config = dict(
    encoder_stem='single',
    epochs=26.7,
    lr_schedule='cosine',
    warmup_steps=310,
)
Rows from block 3 of the image encoder, named by matrix and row number. Each number is 500 + 50 x the weight over its row's rms, rounded and kept within 0 to 999. All counts start at 0. Numbers have three digits each.
# short0: shortcut pointwise conv, stride 2 (encoder.blocks.3.short.0.weight, 448x256x1x1), inputs 86-171
short0.86:495564501483578569406423478496512518433540513560464563572508516504511484469486507464546458569539585595581538486541501475583488482543578469523453499449457539518530374474471506525527549503484509520460514499434438544425449539501505525482558461486493527663524510
short0.87:481538440526525550517472511471557550501495458513536581523487485472590634480606460568533466478508505459599452540544550523515453466526505460497463547412518543464510433534506493566477517571544472601607473593483529449520506521623499502513439524467543525504580557
short0.88:505556447436433475501525565540479469442480598450518500592440565537505508522490513572486512389506562508556518575488544544507491428514374424481557446510512549514484529467544590436429556553456483461475506538472487430508507408557527607533481413411524556551441527
short0.89:462444579460550537549491564459456450447503460516589505446475504541451515497468482466558461577547564550585619489612507479430472541529542473568427523409489539508575492542484494476406527387440533448520538453496436481468482364510440548479462530472469560492445529
short0.90:586397524504475537493549453517554450446505427492453461440621542475558468494456504564509527443539499531485426486578366492509493411488448448530473456525543500562428565526507435613487406523481509444399495522484480551487548456489527471526530509556406615579520417
short0.91:446538404416437485445487461475476446475531495488566568496462522487538452469426486403559454501493472511502492480488541488507600454588486556485476499419469480633520480496487476499515592505514386500469467560542557496465519475448540491549522559462402523517615529
short0.92:531468515485566574485491563454488526448584549536527520519569580589519538524473524506430691477453571591445490496497508542514528469556448511451533519408468495479568507510449492553630516495506484449482557471498476592421535384465489456502575509394456566576574507
short0.93:515551512528493476502486514562507569442407371543488562494399453508506566493507522441578481429485532494543489591545630543454488461464498524451557492478453494529449494477489520457572476445526505511516480538408501472505459515526526473523530513511495487505438499
short0.94:525511473496498543505394459553599547534597472524411342592498496528510521489489473491569459451548445465507554482460582435520525493518468521506492519501504494562500455423520585497474513569492595528481450504484535552521597557494568543374572534446507488563522645
short0.95:485532598529528478408459422447537554441601523573521575498482623496488532516533448481532480544457532548496459381490511542493460487541487518530481450491474541514570483555566438535438432422412479451567593520546495494472574536422461479582463526548617522565462500
short0.96:494524511453626483505577489557482541587509481549471576445534454566462482544415496561419565397523545456559464493490562467514542520570534495511466433484480507513434489481447538446459528487526482521552607415483508565461541475514486699455511534501485513465502472
short0.97:457526516530472456580548449465496411429552587466503412493406437445487457559378444482511459491491525491553449548501500564468594448504521552488504523463445426521551495507457460478364564562501539495564447458514562547491561428552558545539507483543519518556509534
short0.98:503468478443529626513556559538486520536540499590484544481578473493476547551631471566497484439514453496521462515525542567553477456526594505466480586468504484483391570463542569522510482477467488542525456473484430601487497467593526556561500553511383476590519396
short0.99:537544528582588394484540439456470430476525508525478512456541607531510540475500463588508593583476476525495481431527581481482456549463508541559407650535467556578472469555567454498400444493513559568471512529480511562541615493488550478487530468523462578518464460
short0.100:552514488480482476500445584567507448347535590511449535525450531527445626453520503430428506550405470411538599502594473450607552529500516555525469436536506495452537413580429462492427540602537486555522457457438517516465501549527451533508485470470487424594520540
short0.101:566420542577434483499485466516519508482580489552612528456529501452537497531535468534534488530492487523544593523511404583468429581459454499627562458401594480601527535601502501507446437551521545506455496507488465438495550469463468434525486515471532457466507514
short0.102:459457381465520533522484502461512392519563492530520492457441475441565545488480511497502495508512470512464420434519549541600477568482587467633489460491506507575575576538532433474498567508487575494534479470508592463498523532580482408577481491573492491492539451
short0.103:517570458495510503502494567524414477490575503557495532411556457477582573445535558547515418528408544441571515476487556507473558448574522505511483536475557482504461486506503520470418506466553511420406548501519507461511440419529417462471532548572461463426431514
short0.104:563483519430461567475511450475565475457544592450519595487513486477514529490508519568509429598465530582576525401579499507408558595497538496480575489477462435533423478423537473505570579416499518584468552576590507530380539492490490460468546432421538567496537461
short0.105:603434552422476498546639600446576528547514527567531469493486498483547525511599453483524516585446440547543550495520487592523607456551585519580489481529552557391545453452529450490540516480431487533444517474445488499439417594456482546531637410499583542573531537
short0.106:391489490541522450601469562511423503482474478513514505472465587485542400450529519544513492492488481505509456540488481475570446389518524552561530522507492413550471432579404472494490534480521462467518471531565449504456650513464378462418451561516439498421420538
short0.107:482566489545512521711544496498412434419484524465490490399523502456510485485509517509528490526469428435542454518470517539479529432523482425490385428525587454450429468459486594534416525431406414650474598459520576452476504424545452487509487574498479460519457498
short0.108:622449550530544552510510537603468545519456502431461459460544470474555483488397503553553507474452418544486462472512463450470469484510549432609461489473390457587575541439480516601549455518628562479532582438514466456481491492439418581435517516464572475489444518
short0.109:483583434535443502533536590517518617505508454538478426500508489530480553513485461518565531467598577523540559555533484504464563467459505603471510572480524498473479483512496525555528477536575489478390495471494454468500541446476431421599448536547472528441559521
short0.110:508494458515469520493516533538474563489528525463516487518501497433491613504610508599492557475451495523427575511490479534392549474466456513473578501512541598482523426538482602487404427452508550518577478487550574464560522494489496459576532455529567519578509494
short0.111:538537504545489614456611477492526550493497474449469518457483467453491504492514533492444452534515494499506502575488505449545495514511464486488540437520557508456564559489499410563621471504492481515579513545528553581551523566487488455458450563509548480486561433
short0.112:530457509509589443530464523550525488433458489475555520493472480610478475505466591506495527534551497474565573400498426477521656459500559421457492452471519523420532534556404562516448494522504647510516444462535536441566495482425448562478405388519471487573512399
short0.113:449468459452538474549425515566485650490427514628485462562448557550450507481487470605525588528484487507514505502549519597423497497451493534463404560540500468514574564554533576460566525497486511515420583579528455549504488569549551457422473525525590425514476571
short0.114:490580486502626557525599517461456521518525479636462548500468487489534593513463493532550508539417548474561503529477537481543407481631605443487422476477487545509552480495506461552454508453520572334653466592486560487462507636495531525547491580459499405450542453
short0.115:451506584481549496501467492482504510605437564503483478491506544459484546467498505451480447483407525552432524466458556529454508575518421483399607482555517556595479575557472499425492552466498590601540542398452463422448532514424542590531533456475502534496472526
short0.116:488483438462539596463541473424472529358470559469379467495537444523510552553504474521479440528486482476510503515608480487467539493499482496517453546525405477487463567540509539560486433468495466580459491483535545479443447517579470474511545463415482589482570425
short0.117:514557425520492676489488502484564498532530570512504441453463512447525543564576541503466451533582504566504427460566517500555527468457504493557436586488431620483415561437368498491561414582458483501486538535436465612555449586500507514474392414486516463596548480
short0.118:521559401517482560505542569621531424537521472471489452491505494487530449455500566550488507475464510488442569508472489414565394460593466517553506498510480469656460504443450581448476498611536495548499520527555478560492500513552488498494513427513483512515523493
short0.119:566505444446554466529500565585569502472561456432537400504462502487490541470515430583515508472512476528450507504454438505488486481512624450448486394435431503495403502403468411545570499459477499444527528355472519475509490521550421514550485492515490526460486509
short0.120:492532516443519523523460480541497555538537543467532502434516536494475559449474437506482507477611395466486527533468454498488529410494438425462523579542485494432482462421464485435470426441545546515433477425533493508498503467505566519459522490547538536457476501
short0.121:431504467514429418481513469491465466449573595536501468447427518482477510455492465588571461449547474442491500385466397469458498492533421470573487495443548497567458515491499505541490527549481466455486507519493485524494482546514534580483505600470523423424452542
short0.122:465480437439470598457503429559494481458497622488519514451497478591546529524592523433456461413513575441473485468446475514453510487587502499479437433531459529559490546453477453515591454506551484491460554478510517479461497520465581491442477528529512466574587551
short0.123:535536506379547473509480556576567521460489487535451541502481491542474501493494470558564491469476513501424458481538486365534553551475592457449500541446521519474487544496546515512549519459596519482499458453472527421499420556531515460486468385569443534410530538
short0.124:511419424496518527576517477486565472473542532496608530505498441494468433550623518515456436514456551530499461512493608488583538491507483426504526574563503491497542455517415513480563547567592592496447452451499575365492509462502439544469562497533493508529457473
short0.125:508483447561528454504513545580433487516454516434436545481433486563479540492598537416500497481366357531567515541454445539450684480519489535533550548376558500437475491593560545489449503549514535448461444460516617572391468455483546546511491512413460519539446478
short0.126:564459530585446466560458565490533461517580467478474443439466504506558536570498412456460505492527514552486439468572483605483516583494473498393513503537509517566524500540541484480578487427483441534543592390436533514427525507641463567468475403449578514557461477
short0.127:544510466392472437480550474467460556434570509538437443513533541453461460451463565482545522545623455517553485452562553539494490512549506527426585540433521556472477482613460506549446502544404449581452543476446491508527541477491491490487416511502532546373454485
short0.128:515445503455480516344524456501536472382445447481528421671512531531508448455577567499455487512416462555439437517516398549504426492503499448525507621527454391513503529549498548442585476491521449498529494513563561402531464432587512397442536518367513528466421506
short0.129:443498550553517517449487485550490456545491584420578551509455499489526492572486462520480504607450583524510546495507542496559488552464438437507475471449531525446451423576512551435466472461557521458523512567492515599533561517482611429493528479515382562530491448
short0.130:460554505569524572525466493533513495459587490491535516565492524500469567535555473513461523593445401514432423534476495518467562519462551505451400513568536416437526593444541445495529601534495421548478523545590504450451510524477397521534490474637481463548453528
short0.131:521596394558437373495533490467527422483443526540456457430487448388518574377539548483497513500549552409516502499482561501507491497549460547479520520520486535544490491546432503469414517559499471617514471522472458495433544487554489485550541493482470465503516422
short0.132:451472479517515551370505536475538410487431467552562515470469512417555507525552544509477456473568518488536398449499493530527501538559562493457502424440621504570512464481588493497524507527501589457451491512553525484526530416455582626499445519533562463484508588
short0.133:510507593469451465634441523552529508471547554549515497514499506472477490462519525462546450466513469431514543531551499598489558482406484557458559454528516550472491459519511527492535441530475482476535515603545543472548451522474498431521477549507566578550445592
short0.134:481587447531457524523552472444463489518419543536474495540450395449434549425465472527529504510532528494469503408519451460471479464498475468489560523462489584482482537479495469518426491691511445562594564469496450528468554521611514358526560494555509462524457567
short0.135:498500564570490508488589459571412512533596622454448492521449467467481540528466550528482541433452614546492510502456491479475533513509402419446521473517483526480510410490512533503408627514536457517612460495503470471575498536491573537539557444626522417434475475
short0.136:470510402488460542528513492422482515532538570448520550513413500497522462496494557419583562469495432430558567494589508478482488589511511463473485417458504574489426463531451563630495487521544605404525491512445423528527526469561496530477474555471485541454500547
short0.137:550418535512513527567514496516497432576556492434504481516516441581498379501476547500509524569475518485594502451586476527464560491434568483488479524442555501445574453511480453489454481643409512524409411572592502508532424432485554545550534487556559592537456489
short0.138:562527540583470540535536585598424534468445448461464582435572492559418510544492492597532540511459411512498493423440429511494531443477565548559541494508469521460483503465569431541482512522474513516525464553617566467520480632446541518523509352464537511534533523
short0.139:483507477503480509522494438398532494480427411500506562498487494555461484501490515392473511507483512561467543458499497522631516585500479546433464512497486459516507571483507571442533320495504455565534440527438586386395579453428527574440539468589530558442512510
short0.140:527474494527546471475449525441434548568492537522446508505558472543489548546486420460479454477500402553534574520452698454510434466504474549501499488492589485475440466447525459475458510500442488583593449487442577487528548511526444498482433443461526456557560496
short0.141:490507441447485466477449488512545460403491449519538527476484437517564495418576467539554471462587486532576537457451454528514519515450464479446475502456438564434459480467414391508586489483496497367487577487499456539515460509573439478462500555527512441440482571
short0.142:505516433500477419453425507470432520494478531476452499428513546598456479461466494482463454426505608451485486490540486409487543452502556548513494527575476411568492515508540473448521490502459508545453519486573477463551497485475411479471486523485498496412586370
short0.143:482512495469464597494501394447504469505373554486482504453489472462525521424500579422526475641559535436519571541587454462481537539598520495437525435611430428475480514486535557452459532450429506517532505415552498425516467415506548425547519477347406525576450530
short0.144:483491537573490504518505508555406473568495454519551598497531504536464520355545481497433409434556548602487488521553523574544513490506572484468488507504420471506512426484565548484555541470573593524501618475515480523525485435441630467469453498532512518535443547
short0.145:471515588507520449496574482440534485446466486498558462542553537563528506506519462554427546502484489482492508594421504584614446612482560559534462523573469491416534498430554562437447507467530604570510507577432537503484465525478531453574498412480473500474407490
short0.146:478585505478560593563525536451432556538470423594481637526466431473576460494594491427490472497528435546526563499584548581480491521443531529503472573494483591474468466610502509481484494465543437581459499507446500516464501443544434531542583443563477512481485533
short0.147:425532610554519538387425622478582545524430535488643546453501429423432553501491591555480419513436442551517518440519472540583415504574552559485550547482500446454503475462522511479454436449538464550493541486477441485481568495492511459460628441500568512440482539
short0.148:498495527494482457515421493497620527507465516540547504506510495490457451622534448423527452484462467423381466450451486510423515545474479500428513401479436497586487634552605480611490490485458539471534597520536476510491458453405493447463441538554598522479582436
short0.149:489505511569487433488486512606431462507421407473484459493496547559546523531514479540529442500485478555582585495593571541521435491509477478488540492558575528429485520464518519513436561476434510465461518637524515546464485558498483431503390571535509413499495475
short0.150:515569467541553483528530459481471577551638493551487560436543513545489515502499422520559522582488465547433564572511514552397487501517501498548548511561533547527422599465521524521515532506445498459636431534508541444455453537530565483463466433464536473523484538
short0.151:446581541538430493439480507502508439410447484477555469562442529549490480523481502480473432516431552489444559534501484387506475489415515412512468517458383501562420480444547409390414484513423510570487531490440546433470471526502478402511422499438548502522501382
short0.152:516546475462448571551533484482493542452488568631558620524509570403509451529436522494462489518571489528517484521506401624479555526494543581492491547470450506493537486484566538496482487402543449596549428470428483510463463519420504523509481470594461389441483503
short0.153:497503473530454524548521479434430448508405550423501522482444409513549421576568527538547498522565456491482534481533494443467439537493452440580534437546480456468525490436565516595507397531442447406420501467512489500581441434475561539499485495509489544497585507
short0.154:471471496518504521545475521549424447404418442490544536408461525466548495517445472582559428479400549547533489494478432423508503511546507553553565480576466518546527532504580532518455558460572421547482507571428504559406590518575559412536524386523386597376438448
short0.155:484490483496641479443467513498509456460450556458493474430617525498502413541539499455410624375530484477444491475468534378449543521478452468577497537467498460563490563441488560440471502442478575536431486476491491518549480485423572600501493542508455533545513576
short0.156:487434506495448595408427507554493553452454468472506562394445574468464506468568514551423503583478514452542648533466458515575445510403485459466478470487499494582543551434517553465471546449465552434536475558516431552487537443538454508590457533548465530465458451
short0.157:484519515456457484496543541483554483483505460428520514545531474529364479496516548469476452610478490491564614410480488442428497380557577410352544442480451598341572471507540449468515523519472561449389552522458454476522480504485555539537505508543528470513461504
short0.158:524544422506593497431515452472449521549542516492526523545510412490521536570644614469602446475473433463480541488532480464565515466505432493552506475446477527482541455480476608417449443449411436522505400436547489460424537464533425481400485514415493410443460521
short0.159:522531494427520508473511439524548458516558443503457532528350551472508522556447571549419427499473480432524395512578503473496485458554549509518530464500445461556544410556537533483508538529449462388492478483470593521535468545566546474480564472533526593479548544
short0.160:485585419480544546430535625478508426515401419549454510479512509482487453493529482492462447497401450566562426505460502513530527470434549468435573554460598592547494524449486499476558565498514525545504541407431471481503503458537505490589449457550594584494537532
short0.161:568433484517434450409505498515447479482520474538427372448483575541505499503532465512481488566474562605440434431517493456606510486542459584612502412508442580546512488452423487513551502547480509503367511523519526605494525498487496462526551554626602474496522585
short0.162:488485492512448468546553513489373502470530498478467459504535591497494517555501467427567395472476480472484544524492441476481412560550527416546480477474509441462486564437527571478557490524514544507442539475497468482476565380487620485466448403527437493436505478
short0.163:454402487480476472521464491520493445528494497482461518462514497560460612555547417573466488408525403555481471539431454455508543439586630490522497470483452511502483533537496385380528444477549401489484478483515533443500505521513473493516481534540492544524473469
short0.164:441519499398542476537598527492557533462562516447470458535473534463499480544502504499554490391481516504512468454539561501405517538490488459514443499459541429521558525452495455476438556505451620460499543594498464541589329485513489572581558515456527540497495485
short0.165:637542465468447538482485536439517517506412547510465436533458497561494404427422533548526515377413447474519519442461537491477478431514552549447541516376477466524515532510453547450579442497468574535455438397491478545527546460448409471489448518498474515518442433
short0.166:548473511551518483580499436485476510504481559424546557465436472506448507518550443503451559511516490525502455447444532595513663482497482489432436494473522518454460422434476528526480454563507520598562461426535644601494484477463452460519526522468584518461517382
short0.167:496564562428507449614442538446568618610545538547518521552490487419386455494407491560421497468438472467529482525488514407565457531539514526517433518559494487413493473442418486465609416488533447490527513461597458562564526499540485504461477505579387543510496479
short0.168:458524583427529530489507486506552505487435561520510479480516533522601665425567486548442526553510463528542470541483573435494484510517449499528585484510479438544491440613569474554492519594512463588481601530477448451616569548519472518408490457556490460535533466
short0.169:411460450548509508559576502428601513542638488588494530552519543494508585569528536542564625552547493470517515491467529485540502474482546429522524599558503467538545547561453535552510552486519522567497454489502570469569509489540520566527559460489405599567425449
short0.170:549426481468547500445434513509657453504430493513536510584555470466448615514453458418441459543513525497435440470491452553498461448525402503459480481427541533463484489566429609469435493514426497390441597491522474463526504452446436581488438482457477459513511421
short0.171:577471464517476394448447541367485494500441464394442421558467476528497479471498555447478508477537531541536605404460468535460529462529426503527426572503559480492443494555527559536630484480621512560500479475498517535430535526505486456498483535554443473496487493
short0.172:409545464465463568513456476465579494630465488575418597522530508518433508417402468443441485436549484431457536376516588479457425487531454450493566544547504515508421579449514442588505592426438463533554552491467430543490454478457545566430469601495522449598481483
short0.173:522534488473591526552551482480456494485571538573453526482430508529463506542605533598494462502485525488452494518573386476588519510452348549502506582534428467526496521450467498500537421505488440539427444567541476511475329489540498447443523476429462455513487508
short0.174:519509462420520384542481590452484513502456466616523579494507513539541408510494453492543618535479462540427517515503463455557351512504553452559599509467600553529565523439567484579543517496435490506597602551482543521494472528452471509495531463524526577470511463
short0.175:507470534447513493457512434472499539592411537522432489576428475547405543491515509407547471507502555481524460533557545521601481554544408452563593544493494598483383527502456510492478426497572544451513477507512450566471492491508492578536476443493503489415486424
short0.176:524481517535512470481497510489587514563520488453538450538515471446478551540369506475475423407574546478585528599456421562482514478456517470547403487488581522496574518467474489440476531517435552537519554483436628448501427548473600589501495556527499490500474538
short0.177:529613471531438468433438489528516488486482420542472641528487473531526499513466420449482446536562451558516609489502471511507512473610506441541486458514519445449476502556502541454534494458625547456484528485434483497558554492539472515536426469490408607415613534
short0.178:541469531470540524451490485473521532445502426483429626475432536532541495586397510565504558480524459427558547430451461503515497477449515423585491558506423472533556468496536496480511574480541504493433537493570471534452432478462539434505562522547497525537548537
short0.179:578524476479509539503478474475468505500488483523484463483449509537488514517486570482506443621444474562463512513518448542671449567534499526568576556593545436594472606488497506494586501453521579521452539477436486466447412412577398525473501493460544463547443525
short0.180:426422548531468469478504493539539513368488512488379450465471539495548489400499575510492501479572531484430481448449390547492517463540570612441534492531481558543526507513540456531486486516428469513590586503548523529588486509543391448503460547408450474529503420
short0.181:419532467547578420477558557479493502459414468466460511392557539571502482540561576566486520509454531495479528546523492453607606441482525456573557470525440572508486441551582481540471527502570474508457460460451525471506506592474466431571576547452582542479428465
short0.182:471513391426530501517496521505569406457568489552530609471421550541475492423475438473402570576480513476570592594468471580532512489359505568556537525562515507486589463531524616465450531489591575467494570451557407533515504524458558477423550444441589483506424476
short0.183:480523490500520452472432523490443521476531475494459525457508447541517371405526626546493514501605505519465526534432463551493419470507528601463524513525521500483567544495546486450439480486450381575517551424434460411526490552547466437522476572443527569486500456
short0.184:570518503483461548487542517474483488520450592397524503426534495566381590493464518390563419506485572509489582501436540515511484502527447479473451539514457490412416540468550443495443541477578521639526499597513364539519471499618538472492454525468415486550515559
short0.185:505445432446510548418482620502536419471507533401474429545485617442423531542509503428556485446463471480439559517504436488535438604516458641604533465449521593501486462556576513468494480477471459428481569532503542452572575554467481538536586455420430498516543588
short0.186:450449437515473567478487571478650505467463440522463409540498439555462500542467443522477541494505527520429474487521582538464510486534500561560546499393557554543530488602544406497564525476462542436511492479468493468557618448530460497547464554501530548450513644
short0.187:441523463525451416420513476475445481497564519442588440391482434604488439498466486564568425492514475556490601428463507408548536472469498575426433503432517580449594475484489537490455469558450522524433458505462492501521520442527548494474481517519488513571485526
short0.188:569516531454582523588504507489546461534417464539441501579478491463521441456494461606462517470489439499517489491471563437549552594508512406571591495531543512567514581497574496489580410499473492514533429568469532505496441474478555500555573486385564544510504527
short0.189:456511599480462498522493403554483447585476591470487478566545512475481415515532504466499447523455487477504472392502469537417559493464570538471524548470477492520544494498472538509469484468503470498496546484484454522539521459468513524438551432610492470540438548
short0.190:603499527490560498401494533520579517545528493475578503580546477469592487486513613552412457522486493495474442456438478577476526580507543468560488506474479410530473472519526538444487490499492479514398561530472529462520487521523536437464495531600494393527522533
short0.191:426456504424551475460548516529479501437449493496423569433495510518516469523519424416562474482469573587487573506490528538581541503456459526494453414491521525588422432445529469487524507508495530474417541496487339524541430465540573485587463560519454355501503634
short0.192:530480505461413540454535461545445564461483442502453592312503540558485454562512511517443549479446401477507455482507600523409583491509449539486499553437508538467514436601536659511454455517552386399532524553468543489479549375550494602503473449544527443532525460
short0.193:511461435520467439454604452495517487445434518474515507487485443466505509529626534457537489454427473432440506515449469506489453503443528542488487469540541447453566518563525566539453458466374511491449455431520434448457535541463495464514482542516567580483542580
short0.194:506490463560489579513446522375490530376606481500523448462451563514462422474560475599489440504501460495555560462494510420528431487523518484606419410592467527470491536512556561493587474566497470494425452443423483442450521444502427395513547494486490501517477396
short0.195:485479456525552505490562442455516538526535495516486555480501525496557555526543434548443496471477541492524577442524567496506523472605527545442520523486403447553522499510420558548399531508472465607501466522560499463448495520518528426442437459477548489372529498
short0.196:412544477483508460473596468523463433516405492520550445674524523439503539478468481496623509531543454564505433543520549447631531507553543560528577393512405512448446551458462507448420576523462492462483412503521539484448490554628609582493489513527491516525440544
short0.197:480511502516539587475630457490495470531588462471530504530487534420599501571591491506505528515421439477628483568482401430454526544463509601538538444489456477475510530499430479492510526495460517546533450436467525531486559445471504447497512662497446503559516507
short0.198:451486476434391427511489456616548529535417463466497538481565489495488517497583529535482501518520453540450533550534408495410453581563561450490505439481510514557532402465557559453538571461545431459582461522465470483583501585534541449460601503470476534448567526
short0.199:416513534517542587423514534478470458506525489432480567502471496508550487513517468483534701432535489434446621527453532403480514522433441552578522547500468535524470576570464451466513491526550528483501574476580502521481609544462478364474477506511512538445381578
short0.200:423479567522495455527542493472472403462441443395510374528471492453442521473521535527523534543566589515543482451581524544454528531530532478480530396468456492576478429465478527398405442562453466574510426484429512541491535562511466491577460540472479508498558478
short0.201:583463503462481449509466487471506537549611423485585542425464439493518524520491491561450615450467604473591579433433627525494540521528512554548489505471607563583444459439508497578544517422508504499470505558444517460501577470508397500399461476467507590511454459
short0.202:539458559557568504470520436423531445449439514565505504487545487534484482536441441527453427496414578477489481467430441499515473477563613492435421456584469476633571469473606428460435462560496448572475455519443435476452502515456536453562545469497597481490494521
short0.203:439523514466492390510488444487474406546503567463525585572521518539578486490537463450526479407490529505425491526489504440442573503472519490562525411374476540499501524504521558508468453540571530507395455503455520486512493469517457644483408446539468519450495519
short0.204:486516490429445523627515570566446590386505499513533492536360485508535472436553445488536507441487504499406429533464365500513440429474438498605513429402481434557547550429415472523554437548443371534503584428414481504497530491592443494485525477507552425387467437
short0.205:549495546526407392498462527549402455465505522548520443484508457435520413511513470536481440358498417565467572499435478459478487470539511446558483500511493494490570592502409501553522564534479467534515431412493445522513509548543445510574447456530484548475481614
short0.206:444509544546514481466531460484466486503496427518444445477486487487427646638471534451482584566498495471419593488495503510520605513466510509538534542500562519587564498464458526430505495402508596513487541468533478441555574392458538497525502507530619435572551566
short0.207:464545582480472463486508447574526483546595450619542530537516542515539467485459474481536523569533488577382453451599494549489509503439420518458406448503406553550525556526479443512569534380450521432492491505515506487507544424517556437549438515570556466649437656
short0.208:470540394488493513484575477484518508482479519542491545425467484460526488575536481535586586525428441493462490497529559475466488613484492523470423494485510496468547543531427462510451460534450560506509454439574426552442487501504487443437420549542454509529610479
short0.209:520510497590513502575469518500503467535409434532463557461517496627416501438577458508551532568437552521496524518491493483554489589525580572534494523478501475493514509543546519482463526456423549442522470506483509510522509474451511477454493470480498422453496533
short0.210:479544419541511474556395476439462497494499564520495460541472488628561499503508535538517499490548538469479419460479459555530430526538502501468672513537465491473530425533565467483415469523532497533610516489536490545576429557407510469552511426456416527545434491
short0.211:484569564463667452575487462469408543548405404497421441451521547534519603496501511499395455538463630468582475512506432503509543447545461533498515490490564471506495499487552545439538576551524518527474587564463555548531458531546438551576427562420460481499442463
short0.212:514573471415465576572541518502463607485467418493499449496430538457508408530464501420531519493500440500527489492499526455510463491436406525586447413424481511492518511496447571554494494565506500490565392521467542534543469551508490457507551493534556447477521489
short0.213:558492447426462453425540480570470502538528518427582590468512532499474442486505558487511457453449465602616486469429511469569540496574438466569462457410600515460483492557408523436522481507569529463477532520482387418467429600422597489477471495523532429546433552
short0.214:488537467602610496446554538482526516449523495590595550515496550502544469415535461451480469484508602544450437498511486430450544517588487430468447443364524534571472527490475438437504496448444535535519455524548519489537480518424437511618435486520404410482529499
short0.215:407521523454535387521475425515495469533564406516526533543444549528447485475556464457510471525557474438424481507450463521532486497488507441592469454476414518546554459464579444432430466475459468450499489558452499603644576460573430424589572525537481561481605519
short0.216:511491435505477525498510452620510544514473454459393426487419510486464501449519452399486461573449508560536513573435544604479490534516576492450589417616494580465511474571593463389572553486493560457471528465506560545420521482469475490541456488499548531503447555
short0.217:445566467415455492468540484443406470515493523486528513504532495517534480418506485521481464479492449455578519495509556430486565533512475505582506471479507550411434493443497503398462520471542519573520571533454566538508443500489451584533368582526484404484461610
short0.218:516456458486439483453527511467538437544566553531555553521555471581477488510486385500511437510436547362453540447545566555613559448555525438496475450459509590431520682465502457553559481515436407392513518457508488509502489601462487471559514504431498504451450453
short0.219:433543542477475488492482552545666455491439498540483444525455483459587563515565462546487484550506454453428566557441464494526549509543504433498541515569566446543434553593447426541473452604443428495450557421485543503538495585489494413453511457599466437415530476
short0.220:550507567499479564521550598485558493492417475475458490559498452445532471469496461570580563392522557441464542384407458447436523487494530465428537512421455537434479505503609430543431425491435457501501536539484511551566530498607500541484529519481468557568503447
short0.221:504453472493560571524570504470579459526502457530554481456510495552489573412472397553408469476474508471540497455488516483554393472528502550431454448440503517517428548502564509529453510426493531452497512517418466498432461512519428477590548500527546549409467522
short0.222:567554513625518457490584518498533444391547462531438514446463468457524522419513650458484533468548602427422469584547554483470495467455490467463477488504567518551477477436463496426482518616479544574549501531504555484523497469519480556522547484521415493580557492
short0.223:529486511466514513539445450452512525456458479417566561432487482446485433552444561435505445522513445463491467459459474470525511514525511488465431506459561545440580591548465542466594482527517567471438498500469510468478448509530469494484571460503483515455500522
short0.224:453549500475524503626371440496473502611524502545525509474514419430479465488514506599503438438494455549525461540512467515546535522519487469436425559452471535414489503501545496446501496531528575522435553471531460561580552462543481384527521556435547414425503550
short0.225:504505560493439498406516428475548532409542513514507479470514534501487508522414494507554477560496541490500549450568607444525500616464378518535552494367520503472430411513497551485523452509446535473497501498481522426388518460566465438570527517492505495445536508
short0.226:533547560473497513498548474484602485399483474501569459606543483474518568531386522411582506513506538580508461510489413521539440562488463613484457567591465404457497555468505453515520479464449454412488485569570447467506491464460490403538522488587412533483485524
short0.227:672482473565560514385441488503510511467519583554466501427455489518466494550543450515473541476446551498419507470572534415559568618524604420484435490564498484518626504490569453442481493550414537465494489552327486537500469492474562537503527424492428604528463438
short0.228:474521543468459443439476482533544473517451387473495424533430453475508521539498460576650464496475458512509511531516549487583490611495492409616519493547515521481534509511594539444435575556467624421499528505485584472400541526523542642572485387430513511500504486
short0.229:506594492598387496465511492574556532456495536463433478473518436603434521418540502556514443483550470512458451490464472475486553417488528560529618516522433405437468504514538584480448416484451531541447549492556511441459495413529528501470386523504432503508534527
short0.230:550387430493376492511466558541523475455539423479519493522489541459472464524479499438518526506489500504479451539560528504589460554566506489532487520412451611505466516547521522528498482525490631522521436457533464563492557499616512475461528419594442546440469439
short0.231:585545508458493456442509557601386457466438564468563464474468448478476545587531543446499479410499459523450510497518464490481543480528448541587541452602443459491465600578503537613464480529492455469458468561580493532445563438509551498509582571570544523517489390
short0.232:399534509578520546434563520472508521484548497453546604489411408470461556496535525510452578434563499459499440533466568504461620486473466541550472548485425570438513549526425504468451502507494594508443443470533487583539444506485427421421507554549502549493495515
short0.233:487494499557513476458499470510471490524485382500420431475516447509593488446571516450422495540654517454555458533511505462503533490590421489478614510579494528464513546457468527549539501543542576501551540546449473536432401552400554450510474543459488480514544580
short0.234:516559492559495556505522532454444545469463543540453486387469391501508436485470549495600403492527472357491492461428630488419478441507511498397504467474545509528503525498525523561504548497561365530577491504520451517488429449596580515492454449528507457491498535
short0.235:541458467552477442546531490569506594434466500601489463531467443441528456517442507542481487569524503471515530478458446551462576550499522578559447443502481520509498490560488556544529533472388452453489492524428437412463601549451462453595513561544479463505546548
short0.236:478584522521497447482514576500464507401592493515652432523469444513483565455441440505556472601454465509482510498557430556592480498486544595530461504551597550556473513480451515556462570486545461438481557529452521492517522478458540501482544471472446479434435446